{"encoder_stem": "deep", "one_sided": true, "cautious_weight_decay": true}
Rows from block 3 of the decoder, named by matrix and row number. Rows with one number belong to one channel. Each number is 128 + 24 x the weight over the matrix's rms, rounded and kept within 0 to 255. All counts start at 0. Numbers have three digits each.
# convs0: first 3x3 conv (decoder.decb.0.1.convs.0.weight, 64x64x3x3), inputs 24-31, a 3x3 kernel for each
# convs1: second 3x3 conv (decoder.decb.0.1.convs.1.weight, 64x64x3x3, transposed), outputs 24-31, a 3x3 kernel for each
convs0.21:129111138164112099163123094185162159130122141124108123123112112115112097138104093082086103132102129115131123107103140158116121149116080198142117170130102166094069178148112142125101115105076147136086139123071169103060
convs1.21:146133161137115098125137180116122091121147181117120123135102077143105083124130094129102138157109101158160132172146116158121117155122130122153098127141136102123107094148129118140213124079111133153233136120155161148143
convs0.22:149189120178176133112119128123185156085124131111147156060118116099150127124129144155091137184124135135121133087101141111105130157138149089130152114161167124135162106129144128143147128128134098112107117135081121147136
convs1.22:069051105058077147079097105121127133111127148086146126145140142142115112163136166141135173104125115098128134120072099102129120134134136131117136112157106128137119154136142158119134147136125124152148106140121108149131
convs0.23:088186110095102087111117104104145107094126107120109087120162142118124139107110120160152139111205136134158144108137146127120144145112142116147152117130140102122122128168121098149121093125111123110129130100126124110096
convs1.23:145144108162157137149122138124150136136139139108119151123122102111124106143101118132118142112096125106114154132120098140089082137096088141133102135141117111108098140125138137115124146118134112112129136137139133131139
convs0.24:112116120099067126112147107085071141116136169163164129071075103084076078096090127113155126074131149123136115129138114129110052088076095067113130065095103084101145086118119094091137112119154113101136120142161096121128
convs1.24:145079088100136124118129116157110118111097143144167147142127108109060083072076118122120106149132102163086118134127126130089109114109118157132135125112126122157132124155105121142065096163126052128099113137079075053075
convs0.25:140105116132153159143183179119132145094110134133161128148152144138121123133141132130076138103116114133210125152176150126105101133102093161183171141131127160162171150137144134129145137166163115128127129131158154138150
convs1.25:126124101112126071137113084101175123142120086155137107124139142127114119140131138090168140152134157135139116162150118114132058094101145144119117120126163142183154148101143159099168162128148116136126148128120134138143
convs0.26:122140095136119122123145099125091145149101104096084128136145143124136143135137141155142141118149135134126118122141132125154128129113103153164173119136155144135158141145164118138145143133141104140145095120112075079113
convs1.26:168157107145146089166137140147157121121150091106134109119114141133142151167132159083133104105123078136132103108117085125104139133113149161090112138165131109099096148112155153136140110119158130123132122191114134116149
convs0.27:147121113120120145145140111154103159118135128129136118122112110107050138133130136145122116128124137109143128094080099122086093183121102140146139099046166120150148140144139094133171150114145123130091096136113125105135
convs1.27:148153142112159145127132128110120133132094111102136103127102117121148104137117159150095126135141089160134109183102133164123132159191165167127145174083130138150125142204125128107190112124156148131181113147105114174129
convs0.28:140151141107113111126134116156202182124102123122124134133157156129151158108140121147119134120135101149158149127135144133141142117127116139160159139164171118148130132150148131158146111133122111122132116149154123119133
convs1.28:158155145163135141143137131120134118126138120141140120138150141118111128136139158144141144147131129142113153106106102104106083108090087128138117130122135081109129137136123147111111131163118115134122139156135098117134
convs0.29:123133109191161142118134106123141129167133147085105110110113157152137125143139127101081114161143182116097122143146123084100087140174148106107119185175148159145126122120129173151142156126109116117106113125104147132145
convs1.29:143113122109101130132105105109141120075096109112116137126113131137117122138144158140139115134124111132134115114059066104101138118091091150143169114114127144160145185193133155160123134133119135142169090091111123079100
convs0.30:129176132117151139096162144145145118127169138124154155096118127127130144123146137118126115099132121089124099157130098191123105179138111096149135124143135087147145106124140127118158117135154103127122104151137133137126
convs1.30:102108123130132104128108112088126102082101109109117110136115103143117101139128112141134063115120062132143102110149124121168149129168147135168089121122112142156086070150175104124156122117164123171123101145100096150078
convs0.31:090106124123155159067145123112125132095119150091112084110125151115149148124153141122108107146118139120093138136121148108143119131136106115125130136165160127149146118116124124147134139151150112110131106092160139150134
convs1.31:136135143113086121114115108099137099104115113138127103100116141120101141150132163102170139142130096146129124113137124091121134099139125099119144113143117123164123147096118148123139145097116102130114129145109114139113
convs0.32:121113126134148091096104114124119120105170148127124163101118143109116111097120140139150154159107141116184149158120093130153125098137145123131149113122117097127143113137159104129119095139152141127127145137135089143113
convs1.32:147139145161112140170141143111174149120141174109118147110105130110077115107095112109116127120120126145125137146117098138138138141116143137129126122148116135138095136115125140101118144144132134139120127128159133112123
convs0.33:113116110132159135128124131149138105117184101116128133127140134137171126131142127120109143128237104119134125107131132109141124098101113142154134160156121125132113149142115147147120128155117131125136119107126129150109
convs1.33:129158127104119126119125121124078096101101095124105130125151122138120143134128116124126105113110133128137101163112143171125124174084149147100083144090109142138105116124146069186159113090134128156104149136098146136130
convs0.34:118122134109109084147146107126178133152100121143134100093111102106088100097102112115167116142093141123098113143111093110112115078104135058084062061074082096129121123117104115122125144146132111079103160154118141166135
convs1.34:138131121130095120106120108148156145112130104159126147139133134120121132115119135111102099124135091133107110155144157109133117137118101133109129133119076127128159151145163113128135104158124122118127137141154142151144
convs0.35:098085115133149128124156093110094106108122079106111105116133138126138141128139129200044162126113159185100149118114147118139132142153116120126127102117107120130109127118139118125120134125118148151153113097105137144166
convs1.35:167103123132092128123105118139158150169140168125160126137126135089117110141109162123109098110065104135108106126123124125110146101112150143155127134128148119126115174138123166130110156123132115142140142131161110122124
convs0.36:116135120154146113128122093154165124121147156119154114143162172154183176153156134124172098142159139153109137131137142130142128155118125167200212176227191171169139166204172168203186168155142116098107088157122097110137
convs1.36:124136120159157139158146132103088109110057125111145121135146138139130120124117151128131103092123152122162115127127149141153153168136154095095095082109085096082093164099185210120142126167126132129146118139132100131103
convs0.37:116125120133158105102100112147118096111060097124119133158132139137131116126133117091071076138090126109079106120135149134141122116129116149128129140141128137132116153131119149123122145120102120114094109080091100071099
convs1.37:144137111144117108159129116169196144152160152127122154072082116086108097095109100146157147106114117148166145103117084121103098127129107145140121131144099136083104149143157128158127126095140109135145130135163149146153
convs0.38:119093112132116124115116120110124119126098134141131131124098094169106142134140094118189140132077158153146127129102119140132123114124121118087110131067140100137099124115102147080143112132120122106100109176130087116137
convs1.38:153155141161154135161150144107121135102119119128120115139093122092085110100138120120110112126093054132127081134144149116057137125101120143146165085092127135117159145143133172095086111176149155109126154124113130121148
convs0.39:200130115190118089114075135169127111102117094136107124187080075220106098155115113147136106175110117141094138094111140092132144140158140175075085209114138169114117157102090200124112165123120077087086094093119107102114
convs1.39:094035089021045130033087119174115166143102169125142153119127119123123096102108121146092132131080115116092105139096092082094136102138156134125118123129130108101121140133128132136118147134140161134163144138178140123135
convs0.40:178158145104085109099108104127131105104104101070054084191159129144115114138119109127121134126129102092100093064077091102125157155189205178135111146104097098089082167136118118100081099082064081112128101122137133133145
convs1.40:131112109129153152113114113138154163169165149125103103116131152098114135125131124169151154165156155139152128115089092081068091105124145141143151112131141139137150168123086172152121145114134148194182160143169123105106
convs0.41:154100151109096101139113135129121151159163129131145110156101112137112122128123135141130126105143160122123140135125091121123117101131122148135127188148156190153144137130131151151120158166135128161105170141078140110071
convs1.41:125131130146125114121163094160142156122079106137093125115134125134153127123116110105135144079141088126100070150156125133134129114128095095118122108142128115130123134125124180155138142146122132097132110137161146170123
convs0.42:103129095115127104108126132096104091132062115136138134137127076141107092128120107114068128085123081144099120132141105091119155116088124137123069130104078138112111136100055139102080151120100132084101120122133147132131
convs1.42:132118141129150188132115160124156146128169137159146152120117112095111103100107130135119125148116144158136138118139136148134133148130145127109128153124139140140108132098092116137115120107112131154125125134171132135149
convs0.43:113139121100100140119114122118106088120091103090089112116090106112113108130124142127139112113151170089132165137118105139135103096127136114084097152139128130128141120085096132114138136139128109106148076095121087109157
convs1.43:129099122168124110157141102154158159148148145133106118147158108130128121148158121167083113142157083105130117096136187125098158133099096130120132145124115084129103128142149131054131126119089144121145146130122141115139
convs0.44:109111125151074116122120132145152117112118118138139105100132169142090143151119177128138123132090135166160119118143139110116115115114118136150147116064102094066086155144159096100152126074143135123099128128100101085080
convs1.44:080105126129107106129117135164159133138109169117138110119133160135138157154144170109146155102178083132131113166141148158145156128152125073066087121124051095129080116124118166080149125128128115127127119151135130135105
convs0.45:113117091125147116121131113097113131173095133091157135130153117127143150125148143114114152123164149118161121150131147115138128131141115107156096131144150121148130115145116126146145108154147112131120118127145100129113
convs1.45:120129140110140136147149121094111112096147149121109095141115125131103116106119144141131110104114103107111083143086139132113137119118110128128137150138090067122096130160187148149150202130133084126104124123073104122089
convs0.46:102127066079148079116096036135121146121126126160109117176165136165144122149118102131110130135121138093084158151145124137122128142139152186157145160143121167125108156149139142130126140109095132126156105128123123116140
convs1.46:138141141149148145148145140135141137132160150115138141120122140104122138107120133136128141110124137126140132106098111113120102132119118130147135127138118123115116128110133138111130136125127110113106090099119091105119
convs0.47:091156144176157104131126088125174144108124085152068124133146118139151155129157148103163167182150102183109139151146115112090150102122118133145130143159140114121154156131119137150134141146142130100121120092142124134150
convs1.47:152100129120108067097086095104125126145118102105134084140130133119132125174139129144113142133106080091125106107062091064114117131078075111114123105136101138090130150136154143158147148170140162117082097112102091086100
convs0.48:159111144141104131146161163147121047118120123117177121153119142105066091124107126134083077129122122107106125130111084117125112119133119165114132121094094136134141147095111119085098137131134117116080118101082095095090
convs1.48:132104117135123114124124101152180160138149113158107143119144151119117138106107134131131152152159123146141108132161153094114139119120117102111134135142114149141109128094101113102109131121121156164148134111160134123124
convs0.49:140190134123133099133123157152152114114131138117128163120148114136168107134142113149097129155093119072130170123107137127129141166167130136155130127156113141166149129143128131143115143145142127149116128122134132135129
convs1.49:132092107070093126094119102113098101121108135115170135125133129152104121131133160167117120126116168102130170116069150096107104083131115107146118127150092124153135109131136121114122123112133124152123107162129109140133
convs0.50:110175130125142136115162149165134065125142147115106140126140100145114092110120136137189086172156109156179140129093105112093111095077100131127123148121074130164138127116092135115082123141115086112127111126108118145124
convs1.50:102129160130111126106099129138169155115147147114155132104112122129099125109089133097121121127148100142106084125164120104149124128122122136137122138125134156094122136153157128106175100110145131174154111135129144110115
convs0.51:117098111110119057116086138109121092094158134112153128124121119124147102120119177154114111105204200136136132113109118112106122109118130071074087099115102080093144087112093113176142106154164158171140170143091124151120
convs1.51:113141152132139150142142146104131107093101103117115132133133118128156103117137110118093117151143129122092078149121156138131156151165124129085120121118156117147099128096137131192171111112107162115135111152164172184126
convs0.52:132147125138086125125112117096153096143069143134111127126107139111100142114115149136183128101160125124107112132139148130110153135126137112117103118116140104129134093106124114137160144134179149133129103135095130122117
convs1.52:137142101119158120129133131146141153125087130140165094120146132113111129091102165137098133148096093129113099103119123133111120148127101113127127107060080115066131160154144157153127125191136135134114128188112130118134
convs0.53:094126099105147121134120138151146134184175121162108138113130122106142135107099116093094080118091083131138122090106099123124127131133135106105093104096102119103113126126109119110121123119110113109110169160132103096093
convs1.53:136142127152142142158145131121147118091086054127138120155146141128102144122123135122083133169160143139126127117131134153124134141099089124197146130099114136124170148126136068079079114173152130128136098129103118081109
convs0.54:134136161164164125149120111138105159125081133153129120129085121124106134129116126069130119133121143094115114157099082140088129144150183143131143140150149135123138123133141123131139135124124175164158150127136139160136
convs1.54:107087103147134098115156095120164160149156104103100097161128128112083125111133133102154160079145179110152131117136181085125091123127110127128131138129095124101147136136181166143163146140178117145120081125147088148130
convs0.55:118124110102118125111109126134112094109077142141111118159149135187142143180148160124144140108112163134152147139142123125133131106125132139130127144167135142099145179138139163133171145120154102129117113158146123117110
convs1.55:122140147155119130149120122157091140125088143112136123123117116109096122141118149125143136095141072133125118128137149100124155095105127106123140124192108107101124146151134255125112134143119113128125188220119124105140
convs0.56:101069116091102109094109094133106123098107097084085097077057111064091109076109093106144116111095117124110099127117117138135135135154148056033075038067074061067075068077114096096099098121100136145133117125127129119132
convs1.56:143107133157153163173201174177184194164192202144134122130138139102099134122142131142107109129127143106081129130141130144123126153119149135136132127097117117095080139146145140134130140140171169180175175126148143107112
convs0.57:125088106107130157113116110163062131122108136122144097136112098150130133176173149140114159133115134142122114128124129132145128120121139151109095173162201186156149140091102166137164179151141107135113114098139117087128
convs1.57:132152107138104124134139118120107137120064131103121107091127147107135138139134131108154141063137064119119076154118140132098121131098132125097132169134126117095120147109146170143137129146130113094098140166083123108141
convs0.58:109126098131105156066106101120152098100129120084162153096117118114120148115116144140108088147103101120150075124142146108144142134127136117112120112121142127127152121129131101118158122128168111125119127128134127126110
convs1.58:164140141124119124153134149153119115105115141112116163113137141124115117116111123140146133127110122149146160133101096151131096133144106111132139111125091112138117139116151101096095125116134095121118105127118103123136
convs0.59:084106123154101144142081130127135130124154098142165128140137121144130123163122128121099148196129120139100095119144109129141101147134100118139117123124097149129113132135136153121135153127129100134098116128103113133097
convs1.59:148147120142138143153126168143150119133139154143123132110128142101103130101107129138111109126109081127143109162148154158131145168144152138112130131107113133113104130161168119120174159113141129098181168109124144122113
convs0.60:130142150075141129138124123116111098135124113144176180168173180157167160137148159174113077103125150125081132099097126136176099128134153185182181152174151154180168166169166153151118130164150095115121143094096105166145
convs1.60:125173142142117126106139141097073049100103128120094106125133159127139140133113129151145150103086133172132132145121142116090123125124144136077138147123114131100123145112122172198112070126152124116109113130136137140105
convs0.61:129171119125179105096191113116158142127136129099132128112130115103116117093145145133121134120130109154120093166113148166132147128156148118146119100134114108162130113143120105128110113160119135155152142148157109134148
convs1.61:112105123117119095097115058105141119095160119095117102118137142143103112142103115126148127092144126110129136109094091098138100108146119120159124114173139137142143153120149145112144148097152108178111078138120098161119
convs0.62:100096116075070104117078093123133119120096096153159149050063071047086081045073071107114128119133125114118106078104119076109128078086105055061076050099085036044060069091073084119072077089074131135108138115111122094067
convs1.62:140138122137140123126114124133114159141127144138135124089088065096086065087086074150129113172112095164118105159178175141186193158151194205194203162190168163167174073062066061061070071065072082085087092094068089085088