Weights of a small image denoising autoencoder: decoder activation relu.
Rows from block 4 of the encoder, named by matrix and row number. Each number is 200 + 40 x the weight over the matrix's rms, rounded and kept within 0 to 999. All counts start at 0.
# convs0: reduce pointwise conv (encoder.blocks.4.convs.0.weight, 96x96x1x1), inputs 0-95
convs0.9,197,256,180,194,238,182,197,179,151,335,185,162,318,210,220,183,100,229,178,191,181,196,198,274,151,201,201,163,177,242,290,219,203,232,286,224,226,220,147,180,147,227,251,204,194,252,206,150,213,194,201,176,204,177,178,165,158,193,169,165,188,178,236,211,167,177,197,180,150,140,204,190,236,208,129,191,139,196,231,196,196,144,285,213,161,198,174,220,187,180,156,182,188,152,172,213
convs0.10,361,241,187,184,248,218,286,207,166,232,228,223,232,184,209,163,356,205,188,168,289,186,369,299,243,221,204,211,281,162,243,164,173,67,169,134,199,200,166,185,193,222,297,271,197,201,186,206,218,220,203,160,203,187,206,261,172,198,167,233,222,166,223,241,220,177,165,177,205,207,159,246,269,202,208,264,283,258,90,146,166,264,161,214,230,126,207,167,157,174,201,192,245,228,185,134
convs0.11,234,233,173,117,255,187,266,235,171,208,224,208,192,201,223,174,358,199,197,207,282,182,300,277,220,191,161,189,282,164,196,182,179,103,198,125,234,173,177,170,162,230,289,192,197,208,178,175,179,181,202,147,197,196,190,249,179,191,187,206,214,167,233,232,209,216,173,197,296,159,203,254,250,198,235,265,281,218,63,193,177,246,143,203,174,147,249,204,175,194,182,183,232,297,163,203
convs0.12,265,174,245,203,203,208,223,233,168,147,192,188,204,194,203,179,289,181,191,202,235,216,237,148,224,170,221,198,247,200,187,191,198,190,171,159,276,197,347,181,213,223,347,216,205,180,172,195,240,232,199,182,242,198,184,251,197,246,201,195,205,194,159,227,177,217,156,250,241,202,246,284,178,209,173,181,447,215,226,173,178,204,142,229,271,230,225,208,202,248,187,190,326,242,182,245
convs0.13,261,211,185,181,255,250,242,271,205,243,210,253,216,190,250,207,203,249,211,231,219,219,271,259,225,206,207,189,261,221,248,227,199,226,251,150,194,178,236,206,271,182,225,109,222,218,206,172,196,141,237,205,207,222,238,309,179,186,227,269,245,151,217,204,243,228,185,239,293,196,162,285,247,209,196,266,238,225,190,211,225,202,202,209,145,163,165,217,187,193,213,211,227,255,250,201
convs0.14,198,275,169,205,268,199,236,174,174,265,139,188,365,187,168,231,145,223,180,185,170,153,161,226,129,179,196,159,184,166,217,237,182,231,252,176,190,178,242,184,230,177,156,338,184,188,216,187,162,205,188,194,142,212,170,172,205,123,183,171,184,231,244,228,164,170,179,212,187,189,163,216,217,195,184,173,143,213,251,201,215,172,210,195,154,349,198,152,169,203,184,219,189,134,183,284
convs0.15,187,207,259,210,177,152,183,167,171,179,210,204,183,173,219,198,194,145,174,173,105,208,137,125,162,203,192,173,167,215,170,180,178,207,198,168,172,213,165,178,157,177,259,146,168,172,131,198,166,221,171,154,217,149,199,205,210,177,194,176,175,214,163,166,168,192,203,188,178,128,198,205,178,182,285,182,215,127,227,176,195,223,171,165,252,206,218,180,191,210,132,207,180,168,173,206
convs0.16,183,159,198,220,178,177,201,192,191,175,179,233,165,215,204,224,204,177,193,208,208,222,150,209,269,205,205,251,220,166,176,242,187,214,199,198,164,241,170,235,184,189,206,178,237,167,212,187,183,239,208,276,185,191,234,214,244,212,187,197,221,224,157,195,203,218,205,174,233,189,175,174,232,219,207,182,196,145,209,205,215,262,193,192,215,164,148,186,224,213,234,197,215,252,196,217
convs0.17,204,181,256,194,192,199,220,150,183,150,203,217,200,252,263,229,230,161,185,229,240,196,155,231,253,205,186,244,186,207,175,171,186,262,171,270,214,223,205,271,189,176,221,157,242,195,240,178,152,214,209,285,194,215,266,229,233,170,201,180,230,255,185,141,260,230,226,191,178,208,276,154,169,239,241,188,223,188,186,210,202,199,203,207,210,165,193,212,257,207,308,238,186,206,243,224
convs0.18,212,198,223,221,151,193,50,212,131,302,169,241,190,220,223,188,93,284,208,246,201,194,100,160,192,201,220,182,228,240,191,265,175,279,301,245,282,210,220,194,182,231,145,246,194,218,220,125,214,164,213,203,211,154,196,180,216,211,229,170,204,201,160,251,220,200,196,215,201,105,172,186,230,185,120,207,196,208,223,211,206,167,192,223,151,288,190,192,187,197,179,219,135,202,173,236
convs0.19,293,187,244,226,198,214,190,180,198,179,217,200,291,180,235,231,218,192,205,168,170,254,233,224,203,210,222,307,221,174,211,167,138,133,163,220,205,279,218,184,184,185,246,254,212,175,180,197,150,197,202,213,210,180,224,266,212,174,208,229,256,280,160,149,199,199,159,190,207,158,144,253,141,217,175,201,223,131,218,199,189,287,170,228,204,214,186,196,174,202,183,186,203,207,87,236
convs0.20,251,275,168,240,215,238,247,217,99,201,190,208,155,239,235,191,109,167,192,230,205,236,117,178,178,218,221,231,198,202,87,240,213,229,271,142,131,215,205,189,153,243,252,257,216,114,221,142,177,179,224,209,177,127,186,233,263,182,204,207,216,183,161,222,219,221,234,224,239,132,216,219,207,248,190,219,258,119,245,212,161,216,208,251,245,253,287,179,230,251,171,219,156,258,202,136
convs0.21,134,199,191,209,217,240,180,221,211,143,200,223,206,217,237,214,169,187,223,258,231,205,188,211,275,243,226,270,222,158,187,219,213,210,197,243,227,203,174,206,108,125,223,236,236,198,218,177,162,251,207,215,173,204,231,211,242,186,190,214,211,258,226,157,207,227,209,191,224,175,268,209,212,248,197,215,177,188,195,191,189,303,195,200,240,208,181,198,209,223,267,236,210,216,220,210
convs0.22,172,165,190,234,153,233,222,225,228,175,151,154,170,201,156,164,312,312,204,244,203,216,202,169,183,200,201,149,187,185,172,201,137,124,323,209,307,138,244,205,179,225,208,218,171,125,140,182,193,238,168,188,231,261,140,196,208,263,226,154,190,219,169,299,175,179,199,226,225,280,180,335,174,160,226,197,263,249,227,182,158,185,214,240,218,141,219,227,177,218,174,187,321,173,206,295
convs0.23,220,201,216,183,203,190,150,187,225,170,225,201,160,186,165,136,152,163,205,165,246,229,151,180,215,174,222,192,191,250,148,142,182,161,233,135,231,196,173,185,170,250,183,180,182,139,213,183,203,182,185,165,230,179,173,187,156,318,153,174,164,197,197,196,181,188,205,180,200,189,173,184,129,212,171,243,196,194,162,156,211,178,163,264,278,213,223,208,167,181,183,153,243,212,189,156
convs0.24,188,164,235,205,170,158,164,216,178,172,252,218,198,149,152,165,139,152,188,171,178,169,155,152,159,186,186,185,195,171,129,156,133,198,184,189,150,212,164,190,196,184,147,203,161,181,158,196,177,172,189,184,159,209,164,213,236,126,168,208,180,184,185,164,186,253,135,197,163,208,157,207,138,172,100,191,181,186,202,175,156,183,190,175,192,156,182,185,182,231,168,212,157,201,210,186
convs0.25,190,175,164,181,220,200,217,151,191,165,126,172,127,155,156,159,312,327,188,186,162,169,197,259,178,177,153,166,196,173,258,177,171,176,196,192,276,217,184,211,184,192,228,221,200,274,140,172,210,218,178,211,182,199,215,137,187,164,180,201,176,233,255,233,224,170,228,153,205,170,181,163,202,216,179,168,228,212,212,205,250,209,213,169,174,150,235,219,214,200,195,195,231,152,228,285
convs0.26,192,159,180,187,174,189,184,190,179,202,189,171,171,206,208,157,180,144,183,179,138,181,242,132,187,168,175,160,171,233,207,184,221,214,87,241,170,200,196,192,158,164,234,230,185,208,152,150,223,189,204,193,192,156,190,155,202,175,177,188,189,183,200,228,208,160,225,185,191,193,179,191,150,180,139,173,175,174,214,176,214,161,173,177,181,194,154,121,157,184,118,165,177,193,160,108
convs0.27,201,225,194,180,149,199,283,175,199,285,220,195,183,196,181,183,266,171,194,193,162,205,154,237,157,168,223,187,182,173,161,232,228,197,272,169,150,146,201,204,141,197,185,212,204,132,200,189,210,208,216,197,199,184,205,193,224,238,199,191,197,154,134,282,204,183,195,177,161,214,173,172,143,194,515,202,177,233,210,175,143,186,178,206,255,241,202,173,188,114,146,148,154,189,198,127
convs0.28,191,220,238,192,218,245,166,244,183,184,182,221,188,223,198,185,196,216,207,241,202,182,188,192,169,199,216,213,209,169,193,289,162,209,189,205,177,207,195,169,290,195,179,297,218,190,212,195,194,170,231,198,209,212,176,262,203,163,203,237,198,180,188,179,175,262,179,273,248,168,188,228,222,222,221,206,133,196,262,203,180,151,169,175,173,161,186,205,201,228,168,170,202,359,223,181
convs0.29,220,173,225,187,226,231,202,225,225,179,190,163,158,225,201,201,218,181,200,201,221,217,260,193,226,214,238,213,247,215,110,251,172,151,141,210,167,240,193,224,241,199,278,274,217,188,159,203,207,180,227,198,153,184,210,208,197,178,208,220,217,190,197,182,196,237,205,236,194,161,175,196,218,237,187,207,200,163,236,236,172,206,200,148,176,163,134,177,240,209,196,183,158,254,217,165
convs0.30,179,189,309,162,230,228,175,220,203,164,217,239,189,241,205,241,199,166,205,241,219,207,139,222,198,211,209,173,234,197,167,236,216,152,189,270,190,188,275,189,295,186,216,281,209,162,228,220,169,134,231,148,210,198,215,265,192,205,197,221,230,213,156,187,180,247,208,269,253,178,214,216,148,208,209,208,275,168,264,223,161,71,212,214,192,203,214,204,205,219,187,141,236,346,175,177
convs0.31,164,246,201,173,277,189,240,174,190,144,261,180,230,178,177,186,201,150,166,179,180,173,195,223,168,163,185,153,203,161,118,214,192,206,169,164,150,203,236,152,242,174,217,249,169,209,136,179,142,156,177,151,204,188,209,267,172,152,185,213,164,151,236,139,181,198,173,223,168,192,236,215,176,208,232,165,263,133,264,185,201,167,229,194,171,174,233,169,182,271,158,152,176,252,217,200
convs0.32,171,164,178,214,215,190,178,207,62,251,192,220,212,236,248,196,98,199,228,227,160,196,114,202,150,207,225,200,190,271,245,251,183,206,173,135,189,190,111,217,167,215,215,219,221,209,267,76,195,221,218,197,171,100,217,179,229,142,218,206,245,226,246,245,215,221,210,183,185,84,174,188,249,229,147,206,174,191,195,227,148,262,213,123,123,320,225,123,178,134,169,252,120,168,216,217
convs0.33,200,174,277,179,186,233,201,193,262,76,248,175,180,190,162,176,138,157,182,224,175,197,216,149,146,178,184,159,171,257,198,216,195,121,240,286,160,144,181,212,217,250,148,225,189,125,219,262,236,173,192,256,200,260,213,166,196,365,175,177,185,221,194,203,191,169,183,168,160,298,148,185,180,192,275,197,177,290,239,194,134,181,166,139,346,209,217,174,181,169,156,183,152,182,232,66
convs0.34,215,184,172,233,163,205,209,160,203,210,201,234,213,157,201,219,167,147,200,163,191,154,190,197,242,176,195,206,169,160,191,168,181,172,175,191,179,122,170,188,157,150,219,140,190,176,216,224,172,220,162,189,213,196,170,172,179,139,219,173,187,209,198,131,143,176,202,157,180,202,118,205,195,178,196,156,179,220,125,186,201,260,196,206,156,157,211,183,157,256,220,259,187,130,155,259
convs0.35,191,200,243,257,186,209,168,224,192,184,192,217,187,188,229,187,163,183,223,198,138,221,178,135,202,216,254,244,242,188,168,192,198,246,247,178,192,140,136,213,171,187,193,107,188,201,158,193,184,171,205,169,202,216,179,257,249,187,240,230,221,217,175,155,165,226,249,240,217,204,129,213,173,228,161,184,169,159,203,245,173,230,166,186,199,154,193,234,161,257,139,257,209,118,187,190
convs0.36,229,186,144,254,246,224,160,242,190,189,194,183,133,195,190,155,174,228,194,186,223,213,267,188,275,215,261,248,226,208,193,205,101,250,202,116,249,194,183,190,175,118,259,117,185,182,168,243,189,199,229,167,222,182,158,230,209,162,197,227,207,144,170,200,168,258,225,256,236,211,214,239,215,225,119,174,257,172,256,198,208,300,165,201,235,279,155,184,224,261,224,223,250,104,189,269
convs0.37,239,216,252,200,202,175,156,180,243,201,211,247,341,179,147,299,169,170,161,186,208,150,262,212,195,213,199,169,175,245,289,231,148,164,239,255,217,184,122,234,252,243,182,297,181,185,266,318,256,157,202,252,221,257,221,195,167,229,204,212,199,202,161,229,144,138,180,211,202,277,116,126,245,191,301,194,179,279,186,202,169,166,173,180,334,285,197,221,195,185,248,251,225,166,223,184
convs0.38,233,167,210,171,215,223,315,215,194,163,273,169,173,182,202,180,235,209,223,206,64,220,246,74,215,155,201,227,220,179,103,203,226,201,246,232,160,251,275,207,227,199,365,250,202,185,68,193,167,227,191,207,138,215,198,240,186,118,206,191,186,204,223,103,183,182,192,196,174,249,179,245,157,152,275,175,307,173,237,186,146,221,180,164,223,182,177,133,213,267,120,166,231,286,213,90
convs0.39,294,174,115,249,161,279,248,214,209,183,212,143,166,215,164,129,271,299,237,203,244,264,256,185,226,209,239,203,221,215,210,182,230,172,172,109,222,182,144,215,86,189,234,150,215,208,152,205,221,230,229,194,161,175,157,161,232,187,199,199,180,245,209,231,226,189,265,204,199,211,222,270,201,228,212,208,199,179,206,182,160,291,272,172,216,163,209,175,260,311,273,263,193,162,215,227
convs0.40,244,222,192,178,198,177,345,174,181,314,176,162,186,171,188,182,235,177,182,186,166,201,260,218,234,174,184,206,165,194,183,205,189,210,111,126,113,155,195,185,156,266,244,209,183,209,189,295,184,210,192,178,229,167,184,218,184,206,189,170,180,215,210,171,132,132,203,179,203,192,167,214,182,197,171,183,205,243,213,175,203,161,186,219,203,245,133,165,154,189,206,219,221,129,168,168
convs0.41,206,150,180,227,181,221,254,222,264,186,140,232,136,255,215,229,222,287,216,201,193,198,225,137,148,240,200,208,229,170,157,257,302,164,286,215,264,140,156,247,217,221,172,109,194,210,184,315,349,167,196,247,175,260,224,194,199,78,223,244,218,187,220,263,214,219,226,215,237,211,263,164,237,196,221,261,150,256,173,207,147,154,278,185,229,169,179,212,198,176,207,222,188,150,198,267
convs0.42,163,225,207,210,196,174,226,191,195,285,207,273,289,217,237,223,180,150,181,228,142,180,200,189,150,231,170,218,193,194,209,204,158,159,197,211,154,207,163,226,194,237,147,170,245,179,241,198,181,188,195,261,164,177,240,197,252,224,177,204,242,223,197,175,215,194,192,175,203,135,137,185,272,206,176,213,144,242,173,269,195,227,176,172,190,214,162,164,182,201,195,263,183,214,229,164